python train.py --train_examples=90422 --image_size=32 --activation="swiglu" --depths=[4, 4, 4] --adamw_lr_other_params=0.003 --batch_size=256 --lr_schedule="linear"
Rows from block 4, named by matrix and row number. Rows with one number belong to one neuron. Each number is 128 + 24 x the weight over its row's rms, rounded and kept within 0 to 255. All counts start at 0. Numbers have three digits each. After the name is the row's rms in percent of the matrix's.
# gate: MLP gate (model.blocks.4.mlp.gate.weight, 256x96), inputs 0-95
# fc1: MLP up (model.blocks.4.mlp.fc1.weight, 256x96), inputs 0-95
# fc2: MLP down (model.blocks.4.mlp.fc2.weight, 96x256, transposed), outputs 0-95
gate.176 097:105110126130120116144147128178160140135097121094128150124114130129154129131168149106125121116124138072087133145104090076145150129135137101152129114143125151157102113128160167108161143154166161153151180132147147161123148136117142175095125098094118143092120110115154092162138147130089131176
fc1.176 092:107107134130148129126104155114145128097137150106124126155141151102131127140101153124120186173122091150170130090092086155155097127073151155112146112150116128119134085127107153122141124119097131107126098122105172128155119135103110131155103152101095123149161123163157126090120151181132150171
fc2.176 104:114155114130116115123114112142156113073151181130149152131163110122152141112168129113165098106146129108125135138067161164117155145112129185084136082104099133133174127102131117153148141137163153146134080120149143163136121136129097109114127144129137123096154144174131139131123157108154166132
gate.177 100:157126152141084122166116125112070127140120129090134108139163092118150102124173129107135107140131137129167163139139147143178153136123134107081130162182117110152103097110134130135157117142144099152151166145146132128144111144150118160120126128133104154144118107171086092114183148173125149127
fc1.177 094:093172122144128126165128139055105125125142154108119128124159182170134162138107139091154113116135100140073092100125182123130136126123168145074166138095146126145137128096123134148131130158130102141108148105108146136093127136131100097130115084130084103110111130122120144135141116115120130091
fc2.177 109:119153115159116146115112145175119106074142117121086090146103121136090117097154106133126126113131135124117108116120161111129156103070133149086131164154141125106096169149194151141155107146145108113145149132127106128124141154130145116098136128097098135127098105125189139117124134092082132161
gate.178 084:152148144115111120132135129116122137104150151112066121117091135127178083134126123155111102107095086107132126110092105122092148127114128119124132176132102060149158175148098127102138139131100152127140141149126144128144174157134171097133106142145076142106154110125118166122089118140131119161
fc1.178 078:108164151124105132086122133117090122084111075141111120136054146148144133115118146131155080128096090106152109147103124145146163132149120158127135136109134146101135144122126117117113129152092154132147100150095148071142128124139141075144136198132098145093104128148151117127134132112138110153
fc2.178 092:145117099114117135163140152119159152105160125137093120136138119138152132104121092076127132137143153132127105131156153159122145193145124138135120115187147114133119140124099098120152087139093153153120196102129120187099134069164124112161146146135114131105090094137145142126127117102137114123
gate.179 095:152135080127123129124127163100106129119153088099096099172107118120158126111108102115155133146126129143184111165111109140137140091127122151150140145134083128146085152149132138106093167097116130130140145146095116168152109150091106110160159145138095136094141126096105140161153067111117150129
fc1.179 091:129177192118126068132109138144104135130099150100176122142109127150134089126120145185129116116115138128085115144119111150123181142120160115128157128098144121107127110152104084110167125156103162137134108107124156114115151083157127144135157127081146142139157143080141135112133112159129132119
fc2.179 105:127217141155102117126147127138151117168069091142122102121141128121107124161170153140109128149169171145091134104134107108144160129143164150150103135140183122135122092101119153151106106115108145115115124116123110127132153113166126133118106134135143142132120156137152118203137113143125149117
gate.180 087:157144151142174100110175127126158097149107150179129095166088066149121087128143115115106108114118106094106123119146079116143133143151104169128128151150135111129148133133143100113123119089117165113122171121178119085139131092107129108144145108163091115131152129129108104155114132148124148129
fc1.180 082:130099134145141157087134166109097144149116146126161082155150101141104147105125107091090161107157120141105116108150112117115112118144114123123145165133138132153129169111093117091158117135135102134098151178138129151136107171082156173108128080164146137107116149112145116087149156150165133121
fc2.180 077:108147167137085137136148142099104109146100150131127087120097142147136082172150145129146138121127109085131184135081131119109135171127153133098082123094094112182154113114108123084123148106130135126161100134120129168091128158107118174140159112114149139146111136099144131117112112108148126158
gate.181 090:186121154141150146112109115131132151157082131119132116130103115088092082111153118179116172117121112118100134119103089150120130130129180065188158114114133114164128118119116122096171098126162153130124150145135124126129124164108108124122141105126142153121098120128154132111084138101106094129
fc1.181 093:136089158126140143122145102138108137128158096107107151127151113104094089152105115109115091146076083096124107111148118145072111109208159114131135103120135117127133136136125110153099079096120138147124153145162151132126096128090150128122101085113141126137151151136086140128144138144160149099
fc2.181 089:091112133174146125132118135087094121147092103126115114152123113091123112143119163131115114117138163136148162122115157100124121128120126126169142100133126068111130143180095167081118116140118107114104157126128100152161101162124150114125100087103071103119099126123092097174158123127117109105
gate.182 097:098121183118113118133090115072100153160108127122105075147118135114148163113135140158150111121082116135143157149164144141115137149132134090105150137128093142076113113114105131166109163094183106139154163103125135118164147100133163121112118149149127094160096097112155124127117122125152124124
fc1.182 096:167171131106072112117123119163129124154148174129116133094167115147117126102140154096110121160160098128132149147148111163149121101168172155116069141098115098106136103132134150078098126137113107097093130134138102123093131145162097148127141128109129127138153118117114069120119139097106129133
fc2.182 095:120123157114160123120138154117141113137106130131125147106120128085166103138103124134169131173160122128137128117112102143137102077111170152121115138099119142118152103102114097164109129072137173094092081149114134109135149143082137070084117103123136130129131170092147141152159103114164135123
gate.183 096:107145101126142125084143110124224105118089147119117159107134152100136130106079128150132154149087142137115129116103103145126107141119108142119122176125109120152122112084142108140128158121161158132100098148120143085144153132134081113124113155102114163153151163129142104115112086128159142134
fc1.183 106:144117144150090100138109145140078125127143145133124098121157103106144135094166129122117135145154137098134107156127141136153125138148117140119133070147120112133101091183092134124102133139118131101125143136121146101165098143085158174087127121087133100099061093126131178114162110157114142125
fc2.183 091:133098161110116108126109067110114141115117124163100147097133146141112114108154141137134109082115130124152157101109109090105118135105090160132145110128109154155157098155129116124137159107078103141100100123128093126115126108140180124109086135135145192169124142120155148156128132112095174160
gate.184 099:100112129117090114127146118139121124159098139121151150108128173122102150097110121112142163105104164113120121104137134116102145114119157162139106171131132185138142112126151102134103105118124096141116159112169172123118089104164174133063106112144121098167154114119123095089091156136109157142
fc1.184 103:110188120142106136119158087101140084164148146093147178085127168127130105130132162164100137131142163108120131146129100140108087103110122173135120143092120167103146154140075140126113158122135124110138109112164148142130124141114117111129140085166150122111170147098148115113153158139133135099
fc2.184 099:123149126136116151108131143140127127138123189132131076190143131113137098152172140179137110109143120128149136091102120146129130079172138115091127180145113133130127136129129146124135161132119101132128146126184106102136097103094116148090124154118152146124187139158125123122136133133169133183
gate.185 107:160151112146111119163118116120108121132135113158124144117143113121118093147147119138090092162147167102126107113134125172121140151132087103101106116182144100118115196118153125127142114133146083117096142164130134115157132131097094138179159126130092100090114102128127133105168174117148132171
fc1.185 090:136143102174102130104132144137150117110122127098095125124123108194135141103084152119108105162156124127112120134140100136122142155131168122140121158106075137109126089151097125110120121142128078151140118137162136106125159141123085107133055129162133180114138149126135148072146105145140106119
fc2.185 093:117105152088095114119093084131108133113128127134137186081178172119097116084119174132147141106127116118146168125119123125116113109118084136142123102107145122129188168146096119156146131168143116141152142138076136144154138124124141127122151126109104099106142102153087106132117129159134130085
gate.186 107:152080125146119099107146132111137120162185124129161139086105125126088170131125157097165132092146145159165152105102135121124145134119126152124129128110108134162157128157118099104184148141094145151093147122103156134141158138160143117125094105096103131091067097108125101133139126117115099124
fc1.186 115:127120108126080128166150159129107114089120125090133120143129084087120168092144145116148131067106106121120103149179151163142153139145104150110131137129131160092133122094105111123169136116105092204125148117113151107111111148143123143134108131115122121130130119118175123147111149119088135084
fc2.186 098:116124150151159104109121138149104156121122108118127146121169113084145144112152168132111089160109085134138110100121154146110096135094135128116171146133091145163162123141158165152058119130136148114159134117141109157139119095131126127124124132077117133143144119150161145109197139148174108110
gate.187 107:169132153120115163098151107148175115174156087118086076119140088101083112141111127108138159115092138105142097134181169151106121122150132122107127128129108122163142121131106117100109138150100109153140106132100134095158140081169128117122130124141142144117122141108119087144113156128117142181
fc1.187 116:140142111175158098124159111109147109163081099191126143153125130108129118161133107107112150123101136104115175158092142094097121108143116131096153116154107158116144139128114143117119147075122121151153108143164150132109136161099124089124139134102097133127134126074145185100140133131094119155
fc2.187 098:088133173119162142121098129147137090129140129130098143128125096151142130132145133151114143145152091108125103146089124107161127096116142144154131109087121109148140150110118130072155117128118136121200147137110116115108139124130167118081140137131077119147185141160071102118138106111100172128
gate.188 105:100147142142152114061140114143120112127139107139127139127174111136143181134123115153136179116115178128105156132131136120086154107115088138120121120193105153108108131143138093093158092090141161118129151160119104102117123135122159105121112090137149136110130137183114112116119156133174105140
fc1.188 115:093117163156105139032162163136153146101113141108134140113145096111131132104111141128110135136142133136145179129094136134152129077121097132118135154171140089135143116141124141117122108113101125132180127086144110170118149118144162159113138129114124139144109088197129114110144126134125142133
fc2.188 119:155128103128112130160127116113128118182123133143122146155129147159152087124137102141112129113125110099124105111105111130098150150138145106172139153151151148158047104112127140116152117140116159173113145128149158153153120123116167107114132162117196109137136177147123132103118123099170103086
gate.189 092:150150100118082101137129137102125113121154151179116158125085121160155155132097162140142128119135123129156084083180146099098121124110131138151151136151119183132100096116091136179141184092117142161162115123158116117158149111103126142111127118148123130128141127111101119094137138169112141145
fc1.189 090:144139088121112144126123127173138146136159133119138114110146119141068076091126128163080093127131154126123140152117100137103116147083131129166144160135146130119150140071156121094108109111183120132088144103163151147108150121099099105164146122093139118144152131103136111149160102155101149122
fc2.189 090:135121162145145119107121123137105107130178170089129143108119148147131142152077110120172108130138085113119130092106094148120106122134123139146131150133132073171118106132114093164094081137099120123164112156096141086152137137117115140143134144096105122115111172172104098142140158178113122108
gate.190 102:119158137098124138130103162115071106131108145125090175106143114134101149121124145099143174153121106109139151145149181146095120125152176112133150114127135138140147153139154125167091133161075090138121086138130144098137078103118111141130134127111152092096150131160115149093145104131162142129
fc1.190 100:144123135097107103108137142181143110128151129146126180101080124130087095150134117122125058135156101116105129128136152109118122132139095124153106106113114137145160110108174084142110093183134135146126112196115098153135109134169148120160111123112110120092134099126143123108114164121141121145
fc2.190 105:107135091107121128159092137132162109127089114123115089179111136155175102181100111112133083099075157124115108124104100134141150133102133123102164088153116121142130101097148099111154165105116141123138111091129125147119130193127110123128088116138131102148144116148151120153101147145148150118
gate.191 090:195132122145118149121156146136167124106133162113146118152143112113129154091116172106112160085113162172154094123165137135121094140140128142131124100135093125107108189156112122146106101127156093121123120112130091106110106097144116146153176108115133121143068143098131152125100107146115110126
fc1.191 099:170158143134110073142163130118079115130138156145107087088112106137172088138125120114147114111112135134128133114125129103130143149168095148107132117161165162175127128115146156126116114100121089098161178135154158147173143150135096100140095129149085136133113124163128129151141152090140135119
fc2.191 091:130108146129116105143124149163118121126136128135084102121131133146159111142131123130173134118156065131113107136067130144141116135073164105152127108111088148172154110112136115107093140114114142127149167125135118156136105133098199159166129153125079111108155112116125137121120149181116120097
gate.192 101:154129130135136114142087099121127124137131068126098132101090129125122148138113133124114162104156159156152104108097125136113080188087123153118126117161168151174134126112118136113142111114147151119137158130143118145159133140132142181149198135123134133135112154172122121152091116099128071142
fc1.192 102:100150142133124135138125119106157096141130123135123126111127137141125082090107107158136131118100126065170142157076103128139121194088103162125127132146111105175111162099155095116155169140114130114144136132163118087151155136105140136104157135166153093136122142116113099083126128160112117146
fc2.192 104:138152114149101117143163161127161126121133098136106154175134078137112180146105127132173135129138123122123123160167139187106103145146120136127106114177115132122102163141142096144162102130126110100174146163136140105101105129169092130132130129101113173100113124155100162127095153116148120159
gate.193 103:137137139153083167149114157149117170118112119131102168139127136107105170132122118087141168094085133151131109159201118108147144141155125098122126137122140106091137126094086106123144162127121114129145134117072143104140090121157173136123080107107138123115127138104094130171142151136146125144
fc1.193 102:143099151158144126092122125140158158168145154166121119134114099125161126152169087149137118145093118089106134152130123128089105123150112145161140108100120149123110130129147143108061170135138126149074143122181133154122147128111067154140123102141090134157174114114144133108106144104111132121
fc2.193 101:115112107138160168110114125155149098145149164135153097149102135132161073137116146128151139147106105117111114118139106151132143162117138109190122060128129136173096126116100134128112133113126154180118110167173109147129109125114132149098081121124131142126095159133139085181132135113105142112
gate.194 104:132148119148164106133115101120196103133109131109091146133055096102127154168101137114150101114093111145133140194165150145111124116141098128121133124105152072148130118124115148125150135144097124148121137136102134174122133169132100151133159128118135132108177155093124162113123119136110150108
fc1.194 115:119142117130147153129137113116138139169147085126123128116102161116121131186158087114117146116140144123078158141144148134077137154131131132121112164109128097107162140128122099137126135130127068110116117126079134127122121116140101122120102106139141093137138181052136158142073161162119156128
fc2.194 107:127133155113108131155148093097114083156140155094134136142170177121154125125103095079135098080132105116140144177107169136124089107106133117147131092118133109100098161113101138146138098142112149112101121172092147152128116138157077178156121132145103141124125112112109117139150136150122105108
gate.195 090:108150105096132094076123125136157125101100133125102134140129102110107121137126088157163098145143119158150109104098131090092121148121104136149137129153101134116082161148121154141101105120111091129142106128098110133111182101124146210170153153125123110152161151124146139175118121155113136123
fc1.195 089:098166119078154142076136162117160129123124145138092133137109133165115130113109144117127117147128146157161102124149113134129100143146121107138157106116123130121093177099124137127118107115141148146119110107081139127111169169136140203157128154178114128148158153108168088121084090136129124116
fc2.195 100:156118084120132097122133130123132112127080149151120136100168133120145130086139118079105118157123159146133082176152164104168130051154128079143136121145118132097082130161154122147135119101124146101129087131108157088122141149132125127169147142115118108123149115148149132102124121142171124125
gate.196 112:105120138119114124185144142151126131107127118141176109100103128092124092116130116079112135087144142132124118090131154175149126136173163119140117125113088109130118110123087094114141123126137141153118177158170126163129093134136114104145155093132125148108141147180178166137118133104109095162
fc1.196 114:117136113161141103136071131147150123132091138169160162108097141177090107135147163122155192130116135100161133096119151093122107135112164176109146166104117145128117133134131118111116119081111107108146143105112121118121127152143185124130113157134110103134174107131115143119158170139144157122
fc2.196 097:150135091157151141116107119106144136131123140159157143118102156124095137144132125157151134145117184125068153120154151152112120123116136098111146149105102148167159127161147127124099116085127136079116101078188136127149178125170098091129127125132144125132136122087118152151126083145126163130
gate.197 111:125168122175136145143152150142132140143125141105092096133113156130092137136131136122124146141139137136117122167092111141129118119135109119139167134110097083132124145130090106112211120118126130116124120156107139140144125135141082204117146061122131112084117114097116140163125162111142083151
fc1.197 102:125073090077145086156154107151135118141126139149140174141133102111096120122162149091139118113125135097153181136120140108128130153127177087122163162114134161116131114143143102090131106119093092133124111163171113130107088078129105116134076113121135098119137151140113114143109124119116142134
fc2.197 107:109157127075109111128127104142106134096121114109106106116159165153080115112102110139136118104159175147153122093103158142098145130131089068112117142110102150097132115132135143083179176117104122133147128143122098135122104144177187143110135129163098145140145141115112106122140119142094129139
gate.198 099:116119114132117135122120110158116098139142153107131086098130108132175165117101149105134114108152124099100146135168156106090152067137110156159123154086137081127153137132138140144147124089105131126179112121162133119124141138123158117103134074155132094099107148189144162140138125154148143106
fc1.198 115:143155098105114149107117115145111066101131169134118101114109090135110095123126094132144113126193088129135112170137160126137136152110167105103104111086169123141131144116114148110121120135157146122152111151092141148149128140140137095116117170101111105163125145076121132111109179158145119093
fc2.198 090:162084058155132181125135115168105127140148141170153142149123130088157135137109125126133155105146159117130144143123144133118100185111135123104137141079108095107099100143127116110107149186091106096106125102130131145129121141148115151125109138112126120124088105142180108086111155135134116117
gate.199 107:144109135078122135148108112125113166091144102122088141112117137144119127114136125153106188140101139173101134113069122158153195097136114101148129129098147108137087113107109112145123142130130159096115177142088086123145128151107173108119127120119155141125156118083148142131096124135116139111
fc1.199 106:144151139160123133114134112103154121122075164130144147130112156090135116131113119100104139115123144153083128148120116125160149160129137104108126173109140153101151139121100121127149090106126127090111162158151138128128160118111122148160074171095110148134081162140093142112139109154068080161
fc2.199 110:150088125151130160133173101088136143126136136137083132138092144149181137157127161140121120105115110128132202165112106096119117160126113107102138198160112103151123125099123153107076118102126141157101124121157119114107149124137147132128141144142126140112134091097177150110150153127126148133
gate.200 104:094111087118159126135128125111170064119214142108140119124115080160124152136110123112102165123102163118169132112101150144121106161120142140103144121120056145107163136137134129149163135120140147117126104129136111162125116147119095091144165124140128092128108134129140118133112146159132094117
fc1.200 094:124105084116142149141102118166106115126139110149157133136111143107109142088112160142122120149169118179142142114175136171088096128080168115113124112139158130146115121165102141118128087138137115120116084167121135132146081135112143088143110132147140116093112162084145127135192121155140122112
fc2.200 099:130144133121161162108124084133112124100122120137133118145073168111112116097085104129108133142095163094084177145199143097147140119117141126159144080156134110119085141145148132116093127069124112139129155165159131124130154120111128133112101135108154120153160147125107130111136108139128134085
gate.201 107:100142127149114116152136156136154132150091100083078120160146093149177142136131154152093138105152175139108102144108100087108122104106085102152091176132133105146130137147138150143142148130125117120139139080170115118102130133182176123121145137109112134148096108149135126097129140151125098105
fc1.201 119:112094149117119087145171138116124133098112137138124139146114112080159124063093099129112137116092130154138111114114109119148151148171072110104118126189131152091122148072123082116127127111125153145156116127124144088171135110120151122144133173122114135110133097161114117117156135155133105143
fc2.201 100:122123097105115103159119124112152146147085137083103132095155123157089134156137156120120107093135133129134141129113150117108152108141087114174112139126103154101136118139132137115167134105126166192149163156114144162127112139152102169163146134128089146125139114173087117105110064115117114112
gate.202 102:135141166152130122157102139098101164163116123098143129095128080144184167113143138163101098118134109148139156091149103156134137120161168138084099132144140109118113118122119162085105125167137134123115094115140116111126131133085155147147139104136099120120130159177145147081126080146141112110
fc1.202 094:133109043152107103160132127123157130137143125095123133139113128122207140096141131110136120145123115096134106086126087096133137152154145135104135105105125128149122096151158134175136129142114105124130111117101111130094144174115145100111146063148142118154131137165103147159134121143093154138
fc2.202 100:120165148100147160111093130155168115135144144153133152066127104123151148065102133114103120151121158149157135108126168128137167113129145153165130128129167142131110092116165164088146102160165134126120148106093122097142124129147132119158092124118101102114148094145129127167094140153162121142
gate.203 105:106165140123146098134120119136091134144157138154135167118108139125104154119100134174137132180131124132131129146112127095140129097137130169119132142113119112164164169123098146122068165142087175109145106077094150142136115139080159154149116132114096135098156126106114139061108122136127139127
fc1.203 107:120118093156154137107149130090122160131123131109112136162095140142131121121128094121106125092133120155143113132122132151106102101182131077107108146100119108125137177151140119147155168086173099127147154146162101164127125092149115139119152111091136129122102153140099189167134131096165152102
fc2.203 115:127141092150135066140154119124077108170111125153127109144125136107141151101117150120070128122124114135091113129133126118105114126143173155140121097129104120129161132128107138127080114156122077100127118110138123162143149077090187103115126142114164114120096156150151099166157152110115153136
gate.204 098:131158180140134182134125134104125132123133123100138115124143135102095130137110122149101134079157159161141097148140121093196126131173132144126163077156103105141158101135165154117132087102117084131124122123137094148127134076148142128134161110128110125137115121125142102076116154111097118097
fc1.204 099:138136136100120118142116128130104119115154155158110158097080153082127107148152133140177115096103145129173141154116111172095111167103103075110131149117124101094114106113134096090099111093103136118100140121122082143161118140139138076153115171146109127158111099119152148101115130110116140141
fc2.204 098:071154147070154130157081135102156126131111124124101145116096121158113154156115107160115144143085135097132135142128124140138114109123101137114118107092158148124171115120130180138102143106141123105083150147115122154123107128150144120155152122143126162149161206118115140122135100105123120077
gate.205 110:121145127165124118124108132126154149136137114129091111107180155151104094105127090145120146112117132094104115124111142141097120079147143159125113101070105148142132098098103113129140176171125106132141113152121134124143111105124113156104211159104146075124101137139149116132096137130136140172
fc1.205 088:115101138130136130123146161132080098154127149122111118138080138156123131132132168142142135144098119107132136141123156158147151160096094128138128136119177090125096144101144103109105119117190149171121116137115154143131113187115157120096098117150133148155123149112167138130097097103133103054
fc2.205 105:122125124117141105140087086124095124127087118165131124080124157133085111137110131109126114149108139127121141111153126138111137142127138139135137075084144140169148087161131171187163139186139076119117143173131118135128163140094105126162110146130132096155107119137159112138152131154138163150
gate.206 102:102155149134110106143154130101158152119123092137145161121142135148129133087095155122146084175119124139168136134166087124147149124138176163080104146093115125118131155131145112145104132184106127118134146129132117155112118155113121119129093095134106125134097171116080079084153153114102110128
fc1.206 096:118149096153153152111127113167123157103051073139116119125105113126089143181132121112124140113142128136113122112106139148093135117136083102173110136159101107144115152143086101118118126103149128194155131165104162119158132130112126139152118150153143125111130139145152165137124131091087125134
fc2.206 101:105141131124141119098176145111102164156178100090105135129122139083120159160107181120122126117102108134127137143112125152125116130159167153118124156131074101154175097099152107112131159132128120145099126160152116200096153080097115124127145119131134131161108121146148116108132156109125125115
gate.207 106:115145108088128150134128128141153079132150105114134156116162093105111145149114154125126121121129131078148108171131150157098104147107163091135138073116142119126120092117159159121145091105144107137129109104125131095088144155111124115157123150120132193138198102150141086121109142153115149125
fc1.207 105:152152104128103111194144099131114139115100125126124117167168144114141144113142134117127132133113122118151121077155133085134112095130105162161089138125129162142109156144117199120133119118108120119161162126201095126134157133166109142085126119128099097149126115127112141104133130153075119139
fc2.207 106:138126161152140089117136163115168095152099160113103085140131140134129131136117147144170130116149171106148168099130125136087095117126130168097112112108111134126126133132145058126084141123158126122145120111121138074150128111129136139167083120119144184144107155106155173139156123125142159133
gate.208 114:165137141147109131121128143084143128160126081126164133164090122130125131128160101114136115128093113123132123134161078161112104076146096094128113195117102129150127110145176121161113114142077124114127116129140122107159109127180105087140108124088134127153133166110116153119134124150116125082
fc1.208 115:151148079137150137163101138128142109137113130114131094197156134087116112130170125114151141108100109118182104130116117122085104121124115095123132180114168092103099155089154112142148105146109146112144155165123123140097139124124107111136116093161157161167103162121114121139138149118127093119
fc2.208 111:121102138160130170126128124156151125138180122133154138149171116147105124137133095154099113162125092153125112155135150131125171145102126171136118132123149105162078130127143163116156123155119106109113121169117100082138100169120138162096152114102064081135120087102127128130124153102116149128
gate.209 080:107165135089076103123124123114108099132119130141170133141111119120175129146138182121151113100131160166141167153128105132124185161093133100112148141135148094118118145098107102092156112111102123114096159133163119070098145115123127112125141093125132151132134120108130134138085120083083137113
fc1.209 083:143143138147067062114108095139139140125116126105145188130125140114154109148138178133171113128150177115078150140091103157155172158137152113124156113138142142131129148137137149115131124131124114115109139112125155113144142094118132113150133137130114163102156076099138122137065138135095144140
fc2.209 093:117165136123124150125123105115143138133139143144147129153145116179110093170168105141079137135125129160171102143176115114143166132130165112211118151145139090114130148155134139154140124105142129143120168128136130136119095121136099108160152163090159152133098130110159112127109139145068122117
gate.210 098:172115131153161136117111142139134132119126129123150091119133160063126104166143188120131174161159094156099109118115144117182115122129115109151129139108147115146120085094120150136100120114111135182143118143144114112146129073093105115097115152133121163124115114135123158171107098128157100146
fc1.210 094:102164122144145149127133144120095092122099114125156135125109132090131144081120081099125112136162122134175184130117141129101140116120167127097166139103167116135156109098097102146125128133151124142151088107146118143124166114146148124157131170148133197104117154137150162155116084093114133120
fc2.210 094:122121103125115139090108121226086118142129142120111103137120136134138132116121114070082137171128129155156093096138127171153139095113129146160185132140172132147109133095145155109119113150151134089150092136128117117117107131135111166130164142129126106112127118150137106106108125150118135087
gate.211 106:114138128095129090152111125118101075094098132148151142119101085131137141123142123162136138134131136162084116126125133105190154156135112093152120095147124085179118135141144138168121092141121117090144095148089149157124087127109086144129143187138121157141120109136161135160097136135129128147
fc1.211 101:098142128107150162124116128129144125096164145118131109116126154113096130111143104179155102169138114141191115121145159123120097148105146143094119055109158106147131109170101094160133144134159145140115105127124097104148157141136146142114125121147112067115066122142133118149148123159123126098
fc2.211 107:153155134120134101163149163142102131091140095101113121108143129140130124114122148170126102089144135122130132110086164092138131153128121115129148113146126120125131129145138132083112108100118089107107144164203135137145154073123141168076143141134118135113164103144092153110146111138128089186
gate.212 106:100146134103161131131145097108132136086113147145117071132078100100146155116118145115173137115098100138069111170125166121117138172108108143083109152164154127118138131143123167123155172094138155105132162105135159110133146177107122095139119131127109169147113124124148144135123111155137144112
fc1.212 106:086106161082134125170150130077100127114145155140095157099123117133121152117147130122149093101120167145105179104119152126084151130131132128116126142187167092128156106135123077118136131158153124140134147101131133126109144156151124109172150131173129163134105132105141141128120090123171114100
fc2.212 092:105103115120133133135156087102144172131143143137121158123136118129105138090138108123095103147098121149123124157112095157156125113123185076160121118136135124154180166149141171118139091124118113135098159154129137153172138141154130141106169115092079127149066135158114134124157161120123116127
gate.213 096:099173156126147131100110119132145139144087112110153113078134132164154142102121158156096137134109133114150131142136113120103129092164076118071116113134121130156128118094066140136138146137131142148139152168119111153110152148148137104076126110133072164129130122160103074113153132134148110138
fc1.213 101:171149126137131124093150129128118146120117100134177143106102171131123132113103205137145124142096145143135135153118144131114119141113165084135087138123135094160131115139167091120126118126108137084082112142100133125130106112153098120101129134105214108108124136177161137138102127130121110118
fc2.213 092:111131131099124131165126157106102148135125117100129157142107124118139106164049147123176142156149162134098121114136124128095129132095117114104139123102148094128117148080112114154075129119118123099084105129163149135128103110065165124132152101152160156124132121105161150109171114141140130101
gate.214 090:111087191138145135141097117133138138142129148140144147137153109080171127162111120109093153115137116084145127098107105125116149112112112189121109161113126123151140116127132133056139128106082126157132173126122091145122103123146111135184145120149111144148145106114117166106083146118116133103
fc1.214 093:122131093089143142122153077145118097123117174154088137152106115155151118152132167169149130093121176111144084184126106147120120127105163112120098109091100130144114132132152157113111096164101172120129143128076089121145124131144148123128168117150131132131121128135136119143109099099136146082
fc2.214 101:167101090124140132170101124086177113103139165162125142147145127161097124145102140147131083098105113128169119101138083155124125111104108097159106163138081126125134122161137151130157134136111110179114128110102138151160121142152152145160168129158128124166145171134146131127094130131116162140
gate.215 092:166138162085101141123126134115114140130185123101167173095150074106119096103158118151140125153165109133117104122116111121160128142113121162156129140110114124115114105123081146113132132113133179101139161151109150085116138149094158150140118138168147159137101106174096137088127103122136149136
fc1.215 097:123115119129135129115100091119140129130129117158154109072117125098158125174150097089104146115148114120090153166064139158093157132099137094110147096109094142115130114126130157134137084132111111129139159117115141123093141149164115128180121127124138158115096106139139144164096126125126068088
fc2.215 092:149102119113123118148091114146132143146138103121173121112169114120115148100133109077127158148095146167153099153111129125182154126145126149108137100167132154162088105176149151106133139147151124165107150095134098139152139081111149138116133142168134071157109114144163169145120138126114118144
gate.216 094:091116161122143133074170126119106146143119091165126106129116139143178110113141164113131188125125124128094162112125156106094138140136150131140105128129133129121152123099130127102104159086106127105128109147097157169140126110103131085133118137122089168161106116081100124130099150114190157131
fc1.216 101:074153151138127091131118082137160143118094121138126135128163132098182172093147169138095179090109103139115132138109145141101098106158107126126169138094105115155116131139118109103162149122103103147112115125147081144150111114114104137154111132144111091104156090143136148119132105119135170146
fc2.216 098:131101130103177114166143181143159132135141110130136084139143123087125161150108177143140133122106130131127134147121170167149138094141141120160154165085128143103102133126130107111149112096169099080154130112114165128100152066120101147146118127117162168124145142134117120131112094138143155104
gate.217 099:135147114106119141112110150131116162135095088089081131171129119124139132137085148127108134130131171127120082126108120108116135127089116110090135142139126149121081141162163156135131113127120171129135130119141133142140121099160191130115138160075156143120123134117122116184138164207140133110
fc1.217 101:123132135152098129127084121109147127113142128146114095129107125182124139119111167120187093121115114114122118120150193118126131189132128107216134154098123092119137123130120118137114095117150119115139085111126133134140124077123170106125143146127138079090128137148130143147164150102137125108
fc2.217 090:119099082186130174095117139096122146108136126087169106137135172097149133101176100132143134117114166124173091137162150110131132145109117127098149147116114086133122162171154120165160152178119114140142146142127099115121150116111088158127127135114111119131121088123114129122101127118087127149
gate.218 108:105116060156123155135142136108127142149133127123101109118148117139183146166119101084102088090117124126116143088137134122058118082185152103136125170107148117134123141108099137148139135127119154084147123160135131161130126078142142133119146120132167112135154131118089142116112131116147161146
fc1.218 100:173112124169083109134135122131166136163117075106090098136130140096164151176116125066140136140126095127162132111096118158110130101105150124160121155124105152098120114147149148127141110160095126174137161156159119122140131160144113141128148098107124110129103148163100128168123148121102096119
fc2.218 101:058123132116117163120110142132142096124168132133087166094134147154124145097135141170113099114144162129131122145110177093160143096110117129151127134123142111139095138101111144093137151143155119097114144175163143095118093099160147197114173126141110132126145124092098134122108113124127146130
gate.219 102:116158121130181102126115113087110102101110119131140091108107150114132134160093124102089159145114139144135126128111145158132091138156143136096118105167108133216129143126118118071150146142126147112140104152122147167117110178101114123130124134157104162125126144110151124110165124107080142163
fc1.219 094:152154104139123156146139135163125112125158157084165169140131086131110158115171144158106154128105147137157136138137121115147118099121110086122121161134122148084145106148111128193088102123100099127091125106134129110115098078122137091128105138082134134140104126130073151166146145117127144105
fc2.219 100:128125196114109159139129107148130144109109136122118144080128139156074125117128140109094189113161087150136149108132167154111130131117115129123147137115137085125103084129096142122092145154137121115141095149080119114122142194119172104150130120125143096130149117113157113115123163143083137127
gate.220 097:161135132114129100086133136129135157136111122085106183120144127111117158127155136137113105108105126147132147104122127139132155138122102137110135129068144117118189168171145120139159103127124138109129107107164134123117114091127147116132156164154106122154164109115097148161139081080114200105
fc1.220 103:143144119109131072102171132122157091119102136099122125144137116135107162123094144170132117130101110113123078119171129096135100109145147156110093109126100157159105117152102113132124138170128114097121121170120179110160121180131124133119102159133147098137170172104138127136100167136150159136
fc2.220 092:150128098104151175110173121147130118172123166115122103118150151117133105110172107122149154112158118145131106142128121143122123104125135054124104163137098104141126132111119094103162128092118147071090143136067140083138143171158127115126134152092161143131124126135135116126156120121127084143